From a checkpoint of a small image VAE.
Model: 11.1M parameters, encoder arch vit, encoder norm rmsnorm, encoder patch size [8, 8], decoder activation relu.
Training: normuon at rate 0.0054, 9900 steps.
Rows from block 9 of the encoder of a small image VAE, named by matrix and row number. Rows with one number belong to one neuron. Each number is 128 + 24 x the weight over its row's rms, rounded and kept within 0 to 255. All counts start at 0. Numbers have three digits each.
After each neuron's rows are labels from the 100 images, of 14976, where the neuron reaches its highest value: "peak on" is the class under the peak. Only what is clearly more common there than usual is listed. The data: Sentinel-2 satellite tiles (TerraMesh). In brackets: how many of the 100.
# fc1: MLP up (encoder.blocks.9.mlp.fc1.weight, 768x256), inputs 128-255
# fc2: MLP down (encoder.blocks.9.mlp.fc2.weight, 256x768, transposed), outputs 128-255

fc1.534:112183136184137134097103117099129113127129136127109131152191139150138138120070124127112114131126125138121105111124137113123096140127128152117128136192135151119103129128128106128152145130132150127108112130171140118111122153111129122097135149076148145121081126139130110108119119142130128141121129129133116123092188120135126105067148146069138136111124105116128134123130139130132101128149
fc2.534:185128131127132116127135136145105143116105133062123130031130124167118118164131139126154129118102151134113129121080128115137116142137145093132097113147129134094130124128125116144173145145128131111162114123128127149123135125135135108146134131129138130154088128128115134103128177130085107134148135115077127155128131159113186130128110130133136200122125127127120099126096150122117156147153
peak on: rangeland (46)

fc1.655:128127107128134109132159131134138126133075174193139146114163124129143161077147117118170131130127126166152128109126141095147116128131122117071177127128118154147121129118119124166135128178122130131080130127119148152120133132129117197132126124130136132126122119129134077098116127172116175128118122128151134108126127108118133034129117096138135120137130127158088118136107137089108157130121
fc2.655:151127106128111128128128129124094128125081138048131135129141144130128131122116130131127128136127128130138134120132123110127134098128095119125115066124145117122128133131145127084129136138128129120107123134136139129141140127148127132105130131114127111121131126144126123115129131151109145126134106145080128124117128174124128121132130128131136132134129118121121128122125137132112127128136
peak on: snow or ice (72)

fc1.740:140152171174125128125124101134125093149135079073150131114085121129138143187110158158149134186109130142131074111123116127117128114141128140132131133162098128128108127120129156104117145197114148114126125130114132155044132130136128122126110123098085122134090097128119126101115109134125112135123146126131122134141124118127148131113103151125128163156129128133134124133088099128132141129132
fc2.740:120134123126171129081111096128171171105127103109125131133132117131178123127130135134128126133226112132136120116140128160128128080134127133127115129128128138125178133112081128088085100130129137128128144069189115123127128112125128140110095123128125127162129116118127137141122129124121125129074137102142074126121051126102114149109147129053130133144114144134066128133122159124112128124124
peak on: snow or ice (40)

fc1.756:114114118133130123127083129127106138131128129128128102128123128112082146151119174128166124130110074099128129113126128152130118187151136140097131122128126122122131127128109131187081135138120124078156135125126136131107132173138137051128093134126171121118120124123130118138132131130105124136121174130114113144137132139145134119105128120151097150086126120138128155133146114165116162137147
fc2.756:131123173125129117125151128106143127138124146134124129126224129131128143128137100075120131125183126185135132133130120136129037088125097124127132180132128128125092100126149127145127151096140129103125125125137136118107131133116127157128141129140131125128128127131128147090147130153140099129103177128125142128131102139128108121149128128148114132127085128125128115126182053150123112186120
peak on: water (34)

fc1.285:126137140221140155164102134105132127169105124121148160127167159140127124133150129053147120126176128140122128159129134117134140128118136044117128092133138141198145144127130130129129138123150128128122141114137107104122138131107230077129129114120206114129116169126142100126139121098125128104115142123159113123124098127123167144097128199078120128132132128132137108181146126117132131142117
fc2.285:123147130125158133159086127128142128124100127131146117166153157130139122132146128119157122118116136133114131129130116103093139128130153133124124216133143134196147132128152143115129084133134125145117171124125129122096073055162132102144135115125132160108118137127095127116112124162132112138136082052128128130127131127096129128129124130117129129122122121127036128144095127136130113128132
peak on: water (34)

fc1.568:085137129128099134142105164126119126148178177176131127148116173146119130128140113120125147129187141054151214120105129106122106142118124161143138146128108153117140131069073123124094138120155141131123164131092098135132111137113136131124134131125132105119120134089128115118126147070120158128128114155118146129183115121133169127141147109128177140127116197117128137097153132128110117133126
fc2.568:068081072123133129148129124137093134188164132113125126108081101140125180130156124128108134123142135024128130079128156141128128096118130152137129129182113141093116128124107128128108146116129129111141153127129107091109124102109135137129137152166099074100110127094156128128147126118110113128130131172108121121123133117130127128131147129127140141146120162126127117104133176104128143160118
peak on: trees (47)

fc1.393:155159112134139134157148126059125140090140113126134134113142168096137098129099151116151166119129164158128101095155131114128128136116158123130124128131128125134117076131130169127095123111128155128123129117109114095124152128118144149135130127117174121127127187111140115116126170127105164128146083138128173159158133122126142140114116164109103133134143128086129130124169128138128130129128
fc2.393:114131126115128159136100073121094186144121096077098161170132134127153082129125122124130131141130136102140128154118153129109127127148132126129132144148123122112127115126129144139125139137158128117141184109130127128202127127205128116159104139099154127114128036128091126123136161158149129146148075050130116094153134124136125128117128127130139127067128131103117139170115123128067140127132
peak on: water (44)

fc1.200:136120127140120122128120126124118137101109111179127130156103128127146147152124128123128128127142066147134126129128133134161137124137134120128128128130130136138118117149129169114122139131101143104124092081127151092080132130127161133123142102119145131127133133138127134097146079124126125154128114131128205127128098121128139137129099134128136077125122157129116128123133129127129133135133
fc2.200:140105163129162126129150131140133093128151152125136134116125128128135134111127158134111129109129133131146105094126133129128121136118124121130129125150053128096080129132152110186135122130126127128091124133117129100126139185106119158200098129149066129128126131131101132145136130136128130108130109108163157138117129125116121114089103125119133131138077142141128113150107106116149078127120
peak on: trees (45)

fc1.518:035166104133073122128109116132122160130114143123131104147131127130128125139139127127137151133168128150121096124128158128147060106112133151120097136132101090135126053129120128119168117131089215118131114058136189140083043112140137102133125136111127070138107086118130128140162127128140131142124091104135096118157175136141133126156127124085126130129141123129133102120133160158123127110110
fc2.518:129089126130165125123212120134128128128124128129127117130139168119126126134127022101127142128121132113129125127129129129121127129139144117135137109072147113149129100125128128122127199123177075141125125149130094128050176176131126133129126127150125150124125126135116136106125138124130097128129128129115102168098099152128118127100096192126151138136148128127127138112121132124134165131191
peak on: snow or ice (58)

fc1.358:132111134123148128107119116128163134102139106174169134134076132128112113157139116143128141100114133129127128133142128205149133154142140106097125131138121171140125130125162128116134158111169131123133058120084128125143164130135128142137133103111140122128107114105133120125123076121106118125131129183138158131154133193127127143120129128128128121124197162134126129129126125119123090141135
fc2.358:110112131124140123107125161105177116140143142130131143140063131173095156128128127146076176139166145111115108134121126060128121119096141101100066126136110097119119127150105137118147134163095132069142122136136178128112125131144128120151114137160127139144139167110146110137122135157049138112141130058150165149132120162128144134092102123183109131157104131179087125128124106117123127137160
peak on: clouds (25)

fc1.675:197121120124170130083125129128165120119133138183127139119125102143119129163139126132189146139128118141135137129130126150124149079135146144118145163163157142200125098139123123100122171131124161184125128157137090130126114128128126128130140097122127168128169125121135140134130154124140126121118127123059165141099126088184164152135124127116129108152130126132141131115071090138086125147128
fc2.675:130128132124140126127117120129128134129130143128132130147134130132120136117177123120104105128120115129049167137161114123113146129110130135126128128132138119136122126156128129122123125133137121128143140143120127127099116128130118125128133123153127130116119139123131129125139126098110128122132063111097052129111177114133120121132129236126128128083129128147117152120116115125118129125133
peak on: snow or ice (52)

fc1.538:153137131126063119152190121062125157040139145139085145125146142124078137139170122135114126133134101104127169133134124124091129143123126099112124118133141132149107128139157125129101140165123104110142128121124132133145142129136130126128103133081142124133121157123095147128127154129109151131180136121117145188147128076117117129116125093094161132138121128178149119129179110128110173092155
fc2.538:132151137123128129158130127116113152104148105134091131136125124112062178148201129148126128154111126072129158143124120118134122150126124212098128134140126137111136129146168143130053085135147145144125247072141128115132131122131125120127123131115126128108106131096126111090127131099126116129130121121102137164143123116127117123100112115125147134138135129134128113091125129164118132144111
peak on: water (29)

fc1.501:117100038131149138170120110130128136129105122169109139141103097120128160140144109127125082198115128147105127121124129127128105140091178110068125159125177124127106162121083146129118149132137129113166148134159094205136137112141151114123151125155154116112130109124122112128139131120071122082128128089126156138136142128127125139127079131101105095130172141127128127118129116108129175133127
fc2.501:125122127031139135128116054153127125099125083126133126141153124138127125132101122151131131134126131113136130109144126133130161175127133128133129129132129126054128087129101128128141132255128119119128136108098139129129180128121131134131049117144118131123112096143121095131123141125118145115092128125122157128137113125171087148176092126101146123068080154137133130133183126144132128113132
peak on: water (35)

fc1.216:141096126108150135146129176129132062136116134160130143128138108127137153149126080149140142122167170131129151145151124131177142129141142130120120133129141089138116036149174133135130097131125124186070136128138120131104124078144124101132098107128129123135120148125199126055110141124137128124156101170141123131106155137150112103127143128133147186121124120122143132127183062102120109128126
fc2.216:108141127126166114127094109131084128128101128129124131129129124130128127122133197125134129115139128127123127130109159126134130127128131100127129130128133114125131125125126128120169142124128171126136136127129136119123125129115129129147127128129129113112134114136103159128122111108128145127128128130127128130134127057137127110141126127154162133128128151125136128129062128117127131138176
peak on: snow or ice (70)

fc1.634:150117187082131133135120126128143171122111128127143114095141179128128094137126124154069149124114110143128124119216147126115141102152176043158146102160117130127164122134147128129120125091131123139123132122171123128121131129125129054114115159135103107120147135155115128119096127164145155128127128147087149145128114157120072127124088133113134162119156123126124145105134149137108129141132
fc2.634:128130120127153110135139133123118130130135085109117150131125134159137128106123131131144105186149126126128128125129128140126128131061130137106159127121117134128126120129122130153115125122130079160150152136138118115146130050105127150125122163127127128126130080098123139129128139130131129128128127134255125128119115127178124126130171105128136124114128249128131127128133135122129146128146
peak on: snow or ice (69)

fc1.299:039103149101068069147132122165117125128164162129136104154122123127116112135136089126116072115127183113156135119103121123107143152109149143134124122136149131123127172115101215156142129122107155126133105132147086103133132092146126158134116128111104135131133127097130121147119128119125076100164135104121128098125119150102141146166132114109131144121105110132130128137105111091118130115144
fc2.299:127139135128132161125125010131129128128111132156128143128130127128129131128129156127127163119128049138114132128133161127129124131132164248124127144165135129145146122135126128063125128136147130136118128128120119107140128112128122112130128129157136148142129128121107122130133136130128128124128123131128120128133162135109128132139127221185125129128119128132119130128127236133117118137098
peak on: water (27)

fc1.527:120173129136081107120135136166134127113105110097091113077067128133127139131137119183176091163114161113135128120139147110132165141132151143140115121117142110129114138147130100073072119140129168141155169123132127128117129139181113123181125134120130127128130128109126128120157124131172145144129096106106121124157168082130099125118084116156143129110128136122126121106157105129140130155083
fc2.527:141199147136092138128128110133158089107132097116126112126100130227084125128172159130132191158110093125127128133151124130140143125106142128135166127132131129125111166112134118124112128114129174127128138124148125078128096161129125108128113133146121133130137131126124088131166131123143124164130099057123131151156094126127129128126122145123129129128143104195116129118122139165129144119117
peak on: water (28)

fc1.264:117129133101124157124122148125121121170125095119125080128128125131132169124104112142138106165198109137126125116128094131145137127125140118138123088113163135117077128126153075140133125127141162134140127128093131132153124129148121163131128128207143091144127192144102151128123140131128061134130119124126125144096087112115141141106165113124155128133206099136131094153144129089160166120110
fc2.264:133132120129129113131088115128079138129128122122121130124116123128234116130138123102122129128172077098128127131128134147127106127135147132212128111137129117133133105128130117120159128125133112128105147121159077140239137089126129156125121128129097128135131128128115139120115207120171129129161090132134123143212142141129144128122124188128128124143127180131126112163058148049129130150128
peak on: snow or ice (55)

fc1.340:134139118119126128145122128116194128116130126151110129084144135136193129122099128179125126102122132132125125118131126089137156135129143125112136171142119121129196128106113150183165132121152127157084129117143132107134128122131142122128129132140108140122152119115128126087179128131111114130128139129078133146139173118155031129093100133127124136124153129128129142128175246146155129124128
fc2.340:131127092128188138131121131137119099141127129134122027125135101128117120140116098087154135119128136129073133138127128150125126148129129135139164087127140133132071126133131130094119135123113133126127118128131129143110137120141128101128162131124132092126127134142128119130128129101126111126128135146219149150121128077129144153160129121148127031128174143129126128156148122125120134108111
peak on: snow or ice (43)

fc1.84:118128116132130169095135181131112141135135131117097187127091104128056135147115137126122130117102051137093125128132127115127171135127129125105115134130174147151183121128149137128096121146127129122118111135097211127113183127127147103140093088127136137126123129111102138131125138133132162127078129078121121146117128107128124101129121133098101090121136131173093105168123188128131057130095
fc2.84:142127126080129102101130115113142139130105135135127155126131116120116132141136126152134132128124099156103149128158118135132134029130096139136126130119113126130128131127145133057127128078129170126148127135119172081118129109127125113123124131137111133055135130114129150127126092133123073148118143082127128140132155126119105140129213143126072122133131128132128128131150128177135076131129
peak on: water (28)

fc1.249:117116138129135061127110125114110128114136129117145126111160122139039105145129129081133140114112123140130133103122130086140134106131118148107128107148129114126123128107119136165106098121138128119133087138164146127125149100101127107116131129123140080130107128126095216119132159145149090127121035115133128141157117128105131124124187133070099140141119147105128128121141128148091131180125
fc2.249:123119128124129167119209126130128128106130128108079200120119133145128162105138123128128142128125134109135128126134124124128122148127128129130081129117128131128115120127123124146128130128168129121128135095125120129145148131128159148128102132146128128128130136140124118138113129035125128108110130127128133128128081176157126087117125131128127127126128128123110054128128113125128184135149
peak on: snow or ice (52)

fc1.57:113130158171127134133090107135132139121139128127122137129122099119111145110121128113145138094129137194131102106126122117129122108148113154169131129127156152129150129133172174146089078166100177177127131148170109115128133135128120116128130160133103149090115110138106129112130130124132090121200108117129109149129111105135133103149120141152131136128130129168133133129066115117141128133146
fc2.57:154113133113121123132115141124150129168127147059143139119122128043128138126125130123124129128130131129101129124144120127120127145127134128111135016119152111118135128118127131128142158081129118128108125142116132113112128129135125129135129122120128114141145133159129109128185128162121129128112127128109026124102128131114128128130125098146152129131176130120121123120125129129159137128139
peak on: snow or ice (73)

fc1.239:105111050127126122129129127068130129113121131136100128149170137140125128110150071117116128082130130120154069137110128121100103147113131137129123111133092151145140143124127132120151175133138122131120117128104130190151129134136110126129107134154073158113097180065142129120133122127108131217115177109158100146098149163196150133134126126126140129140118120175089125128145160133128131127128
fc2.239:129138130134101104134158124122077139127114141086122137110104143126150127129128128112132129117100126141135148087087125129105106135163132129134127139124173145092132102133131119146112117126174134162136151123131126128109128225133111162138132121031143069127112091130077090182128123111150131145156165141083074128146118130119128134172133121042164125111142086081154148120145139129136121120150
peak on: crops (43)

fc1.98:100111127127151109131129141091139127171127135117118129091121126109128120152217131096123127097137095151125124126124097132127131120115127130131127127096128131126118132131072127128100116103092123159129132106133148140125137090123124101155130128110122125124125131103129143143166155111170126151044130111151150146136139080132067148163160127128123107127105114127120133125134120125128117122140
fc2.98:093126128127167130123127051138128129158133128126110128112168129130132118132140126067121128129128125145129121135142134122071134125128086141232117129080125127146126128127082130128080143094101124129130096129135131125128197124127134132128128135124126144137114154123138131087129114117189133127073153128146128237143125117127097156125135170126117110111123132114110157191163132131126127116159
peak on: snow or ice (46)