python train.py --encoder_arch="vit" --bottleneck="kl" --encoder_fused_qkv=true --encoder_inner_norm=false --loss="mse" --decoder_upsampling="nearest_conv" --optimizer="normuon" --learning_rate=0.0054 --l1_shrink=0.01 --max_steps=9900 --epochs=17.5 --final_lr_fraction=0.01 --weight_decay=0.1 --adamw_weight_decay_other_params=0
Rows from block 8 of the encoder of a small image VAE, named by matrix and row number. Rows with one number belong to one neuron. Each number is 128 + 32 x the weight over its row's rms, rounded and kept within 0 to 255. All counts start at 0.
After each neuron's rows are labels from the 100 images, of 14976, where the neuron reaches its highest value: "peak on" is the class under the peak. Only what is clearly more common there than usual is listed. The data: Sentinel-2 satellite tiles (TerraMesh).
# fc1: MLP up (encoder.blocks.8.mlp.fc1.weight, 768x256), inputs 0-25
# fc2: MLP down (encoder.blocks.8.mlp.fc2.weight, 256x768, transposed), outputs 0-25

fc1.566 [156 115 128 112 128 181 128  58  98  92 137 126 202 104 124 128 127 154 161 137 217 129 135 174 129 116]
fc2.566 [129 116 159 122  89 132 119 151 134 109 130 122 119 196 133 184 130 129 169 141 139 131 150  11  83 111]
peak on: rangeland

fc1.346 [147 227 134 148 161 104 134  92 137 124 163 148  81 128 123 140 140 119 139  56 145 132 141 163 120  89]
fc2.346 [144 105  80 128 141 131 126 154 163 124 151 134 119 127 128  67 131 129 113 121 134 130 129  96 147 130]
peak on: clouds

fc1.247 [104 131 181 135 235 125 114 128 220 122 136 149 135 123 119 126 160 137  57 130 128 159 115 115 129  60]
fc2.247 [132 111 152 124 104  80 124 178 137 132 143 169 130 128 127 155 134 144 128 145 133 129 126 117 168 138]
peak on: snow or ice

fc1.128 [123 127  68  47 161 195 141 160  92 163 130 172 126 159 114 227 191 128 112 125 142 121 147  87  94 136]
fc2.128 [127 100 101 196 191 130 194 127 142 135 124  94  53 133 114 128 118 117  81 134  84 146 128 110 145 135]
peak on: snow or ice

fc1.657 [163 130 177 155 217 107 103 146 132 128 129 117 107 115 145 166  90 121 132 136 147 188 141 114 136 128]
fc2.657 [117 106 135 129 133 127 133 134 211 125 142 139 128 141 126 104 129  89 165 124 123 105 173 118 124 133]
peak on: snow or ice

fc1.145 [130 113 154 126 129 105 129  54 169 134 123 134 126 177 169 129  40 160 130 128 144 133 128 150 127 125]
fc2.145 [141  64 116 129 130 126  71 128 127 129 126 138 138  69 113 177 255 184 149 127 139 145 131 137 109 126]
peak on: clouds

fc1.459 [178 152 120 103 196 123 124 123 144  92 126 171 119  87 126 119 128 112 126 133 144  83 136 144 175 128]
fc2.459 [ 66 129 108 137  97 115 129 195 126 118 147 135 169 141 128 115 124 200 121 141 127 127 157 183 141 204]
peak on: clouds

fc1.245 [123  89 127 127 136 134 118 123 146 117 150 116 146 128 130 108 116 128  80 161  68 142 113 124 119  92]
fc2.245 [123  51 140  72 133 149 126 128 128 120 122 138 124 134 139 145  64 158 120 141 119 131 125 123  18  72]
peak on: water

fc1.142 [162 147 168 108   0 181 164 146 129 118 151 118  76 130 116 153 130  32 166  61 162 118 137 128 126 143]
fc2.142 [128 128 140 161 153 150  71 129 158 116 126  83 153 131 131  20 130 167 162 161 129 133 126 113  68 131]
peak on: snow or ice

fc1.484 [109 115 149 123 251 105 128 181 125 127 122 180 115 108  91 138 136 127 139 121 152 136 107 131 113 112]
fc2.484 [127 147 127 199 132 136 123 129 126 132 135 110 129 115 117 110 149 198 125 131 155 131 128 120 181 156]
peak on: snow or ice

fc1.507 [136 119 128 129 149 133  63 129 134 128 127 120 127 136  66  56 178 127  20 117 127 166 105 132  95 143]
fc2.507 [128 155 127 137 128 135  46 140 123  76  87 123  87 143 125 128 130 127 123 130 114   0 148 169 148 129]
peak on: water

fc1.701 [125 124 141 130 138 109 128  64 136 129 136 101 119 134 157 116 129 132 141  65 108 217 126 158 119  89]
fc2.701 [127 172 127 116  77 125 127 139 125 130 124 171  83 119 128 255 119 137 156 112 124 158 121 119 128 180]
peak on: snow or ice

fc1.83 [168 110 181  58 131 129 121 180 137 161 128 135 133 120 139 125 125 129  91 125 167 165 132 141 127  93]
fc2.83 [133 130 106 118 124 152 128 129 131  97  87 107 128 128 128 128 101 128 112 108 144 124 126 131 128 126]
peak on: water

fc1.437 [117  90 182 133 140 145 107 114 121 173 123  85  99  85 141  97 154 154  65 116 100 144 120 108 212 114]
fc2.437 [126 148 131  57  88 150 133 127  85 124 136 137 156 154 119 185 128 116 127 130 128 120 174 103 143 136]
peak on: snow or ice

fc1.704 [134 106 144 140  80  79 212  87 120 142 135 124 123 121 125 175  94 125 249 101 157 129 155 110 152 129]
fc2.704 [168 134  31 125 255 129 121 126 123 138 144 134 125 144 129 119 133 150 128 158 216 127 110  36 108 134]
peak on: snow or ice

fc1.27 [138 135 128 129 128 104 128  67 133 128 209 124  87 127 119 168 121 136 129 116 116 147 178 178 126 133]
fc2.27 [134 128 144 132 124 158 119  90 103 137 137 113 109 108 106 143 100 117 135 122 134 135 228 178 126 129]
peak on: water

fc1.572 [128  59 150 106 255 155 162 125 152 140  96 119 106 115 119 105 248 189 127 127 115 139 105 112  91  94]
fc2.572 [163 175 183 142 131 118 136 125 127 140 136 195 100 173 113 110  18 146 142 136 250 129  83 122 142 126]
peak on: snow or ice

fc1.680 [121 127 134 136 133 144 105 139 122 132 193 121 166  95 144  96 115 125 120 120 108 122 118 124 131 141]
fc2.680 [142 126  65 100 142 128 123 108 129 138 132 110 124 128 128 117 152 121  70 141 110 128 127 133 140 134]
peak on: snow or ice

fc1.343 [129 124 139 133 111 117 127 125 126 119  94 175 166 183 189  26 147 129 231  88 123  72 115  93  80 186]
fc2.343 [130 110 101 130 133 195 129  90 128 133 128 124 118 127   8 137 128  87  79 126 118 127 123 131 197 129]
peak on: snow or ice

fc1.672 [126  57 174  99 128 126 122 112 180 180 118 130 145 125 160  74 135 155 165 142 109 125 147  94 125 119]
fc2.672 [123 106 136 112 106 124 117 107 126 131 139 115 110 140 133 144 132 125 116 137 127 127 158 152 119 149]
peak on: snow or ice

fc1.464 [154 185  84 130 120 176 129  56 196 127 109 138 143 111  67 220 134 167 180 111 110 135  27 138  67 113]
fc2.464 [134 120 165 114 121 150 136 152 124 119 178 130 128 123  86 147 125 200 126 104 124 134 146 103 170  96]
peak on: snow or ice

fc1.172 [101 117 115 150  97  57 118 132 127 128 128 128 115  94  83 120 128 144  67 142 131  93 122 149 140  81]
fc2.172 [128  96 156 213  93  71 128 128 174  45 120 155 128 113 131 113 113 128 127 138 124  90 143 142 136 116]
peak on: snow or ice

fc1.555 [114  26 184 175 178 255 197 111 108 116 134  74 115  77  89 132 125 121 136 115 139  90 140 102 172  92]
fc2.555 [146 137 123  98  97 141 131 103 124 126 118 127 166 124 106 100 106  68 150 119 142  63 113  93 124 104]
peak on: snow or ice

fc1.761 [109 198 135 129  76 126 135  87 171 140 115 129 116 136 126 125 165 133 140 129 160 126 136 150  92 138]
fc2.761 [124 169 155  11  87 128 135 132 149 129 131 186 129 120 131 158  58 114 166  96 129 140 146 128 110  74]
peak on: rangeland

fc1.598 [134 136 174 128 209 121 142  95 167 116  51 134 139 132 149 138 119   0 105 124 129 153  93 121  81 142]
fc2.598 [134 186 126 133 104 135 134 142 132 130 107  81 116 146 126 125 130  77 154  95 124 100 126 127 149 212]
peak on: clouds

fc1.745 [ 93 101 122  58 127 146 104 115 128  65 134 132  94  96 107 153 140 168 127 119 127  38 116 118 120 137]
fc2.745 [122 204 130 122  37  79 182 128 131 181 138 148 142 164 195 190 128  85  95 100 120 118 134 132 117 127]
peak on: crops

fc1.103 [127 145 141 128 162 120 134 131 111 101 128 122 175 106 106  98 110 216 164 129 118 107 111 146 128 125]
fc2.103 [141 112 114 176 110  76 159 119 255 137 142  70 181 113 125 125 110 128 113  99 128 169 139  82  39 112]
peak on: water

fc1.429 [116 129 131 152 113 129 127 124 125 130 127 128 123 122 154 137 131 129  99 184 127 166  93 155 104  91]
fc2.429 [ 74 150 124  48 162 123 146 129 137  90 122 133 137 159 117 123 128 133 124 130 119 127 123 129 149 125]
peak on: clouds; snow or ice

fc1.441 [158 124 125 181 102 152 137 151  56 125  91 128 126 152 118 124 177 128 122 127 138 106 119 131 132 227]
fc2.441 [ 87 144 142 166 108  84 135 117 129 136 128 130 121  84 114  78 101  85 151 118 164  72 134  85 133 129]
peak on: rangeland

fc1.639 [162 143 121 106 163 136 141 139  71 112 125 141  81 140 128 175 129  72 117  52 138 101 124 152 119 163]
fc2.639 [143 128 139 154 124 109   0 106 130 127 161 131 109 168 105 138 196 131 115 191 138 127  83 155 128 128]
peak on: clouds

fc1.460 [147 172 136  84  85 143 130 108 134  70 118  62 128 122 136 255 150  65 109 130 150  91 126 134  78 129]
fc2.460 [ 51 126 182 131 127 118 141 124 123 125 132 136 131 123 130 137 126 109 126 111 134 165 131 118 176 136]
peak on: rangeland; bare ground

fc1.658 [168 126 130 130 115 132 113  95 142 134 139 215 127 116 107 130 121 133 138 151 112 128 128 156 207 129]
fc2.658 [110 126 121 116  70 119 128 171 127 129  85 122 130 131 125 134 127 130 123 128 133 117  59 116 153 126]
peak on: snow or ice

fc1.693 [117 174 156 141  54 180 136 190 129 105 117 150 158 127 109   0 131 121 225 137 128 127 166 137 145 126]
fc2.693 [120 138 132 116 122 162 149 136 145 243 127  85 128 127 139 147 132 186 126 100 127 139 130 127 125 159]
peak on: snow or ice

fc1.438 [134 125 136 130 100 123  91 118 128 117 109 140 128 210 107 132 104 141 128 140 172 167 120 121 112 120]
fc2.438 [ 45 149  83 104 130 228 155 141 110 208 131 135 102  96 115 140 201 138 190  96 110  58 135 107 131 134]
peak on: clouds

fc1.72 [131  27 122 160 121 134 132 202 104 192 128 100 111  90  81 129 119  80 130 212 130 186 140 115 131 136]
fc2.72 [178 135 170 188 138 102 136  70 128  80 128  86 154 163 166 163 168  90 112 129 105 128 129 157  76 190]
peak on: trees

fc1.574 [ 81 133 130 135 144 135 112 137 102 232 141 112 203 132 158  87 126 119  89 105 123 113 125 161 125 172]
fc2.574 [127  99  61 102 140  84 130  82 122 129 102 137 132 140 122 130 126 145 118 127  84 122 129 160  89   0]
peak on: snow or ice

fc1.450 [127 121 113 108 143 125 125 164 126 121 125 127 147 168  99 131 115 145 137  61 161 138 184 135 150 164]
fc2.450 [ 96 157 109 132  68  96 120 105 153 130 141 106  78 108 141  86  34 129 172 128 123 132 159 153 126 216]
peak on: snow or ice

fc1.414 [121 130 121 150   0 128 121 235 132 130 156 126 129 110 173 119 124 129  88 184 134 121 128  90 147  55]
fc2.414 [127 128 138 130  42  41 128 130 129 129 131 172 144 121 141 132 128  93 120 143 129 102  79 172 103 129]
peak on: snow or ice

fc1.21 [121 125 128 162 127 127 129 130 211 126 137 145 124  77 133  75 119 127 130 123 125 190 108  74 111 126]
fc2.21 [117 125 128 152 143 141 133  90 159 144 124 113 143 127  91 116  84  91 127 150 130 135 126 100 151 173]
peak on: snow or ice

fc1.108 [161 103 104 126 132 117 128  77  99 123 150 127 126  95 104  90 149 110 144 115  99 151 133 127 184 158]
fc2.108 [127 131  90 111 125 152 166 122 185 125 130 197 143 149 107 121 130 136 114 118 119 145 118 112 152  89]
peak on: snow or ice

fc1.706 [149 130 130  70  82 134 156 133 128 134 129 145 118 114 142 127 122 137 150 145 138 181 107 100 151 125]
fc2.706 [128 120 128 207 194 114 122 128 134 117 154  97 158 129 138  24 161 128 125 133  62 129 128 129 137 126]
peak on: snow or ice

fc1.141 [130 185 120 120 128 169 117 127 172  39 129 137 127  94 128 194 128 193 154 128 113 126  95 170  97 129]
fc2.141 [119 129 113 130 119 126 252 133 122 129 124 127 128 205 132 129 132  81 117  77 133 113 128 126 121 130]
peak on: snow or ice

fc1.521 [140 132 103 131 122 115 167 127 134 119 119 137 115 132 101 115 218  72 127  89  28 114 128 135 127 129]
fc2.521 [223 138 137 124 126  58  74 130  92  52 126 124 128 184 150 166 110 140 133 132 166 140 134 128 113  97]
peak on: clouds

fc1.641 [ 77 129 175 131 148  86  79  69 129 205 124 117   0  86 110 106 148 139 126 132 140 168 187 136 128 171]
fc2.641 [154 118 136 123 145 167 105 115 106 131 125 155 124 158 128  96  57 163 169  53 141 207 115 108 142 145]
peak on: snow or ice

fc1.653 [135 128  94 117 161 131 148  80 127 113 146 118 164 107 177 118 101 126  75 136 128 101  52  58 144 128]
fc2.653 [162 103 139 125 139 156 118 133 112 124  87 129 130 130 128 129 134 135 128   0 163 124 119  41 102 140]
peak on: snow or ice

fc1.258 [107 124 129 118 163 188 111 117 200 120 163 174 115 103 120 148 184 132 112 130 131 127  66 103  92 130]
fc2.258 [134 129 146 155 102  59 115 154 134 130 129 116 208 123 115 137 131  84 130 124 128 125 129 103 137 128]
peak on: snow or ice

fc1.261 [134 192 138 131 168 126 123 101 127 162 128 123 149  44 125 146 126 126 124  38 113 125 125 155 132  45]
fc2.261 [148 115 133  98 124 236 100 122 134 105 129 136 133  96 149 184 145 129 124 131 132 181 152  67 144  83]
peak on: crops

fc1.139 [150 163 167 149 129 133 127 128 132  87 127 133 121  90 109 121 127 116 111 105 138 104 118 191 163 104]
fc2.139 [123 130 131 122 126 127 119 128  88 128 128  82 146 138 130 141 128 129 127 128 127 133 130 113 130 138]
peak on: snow or ice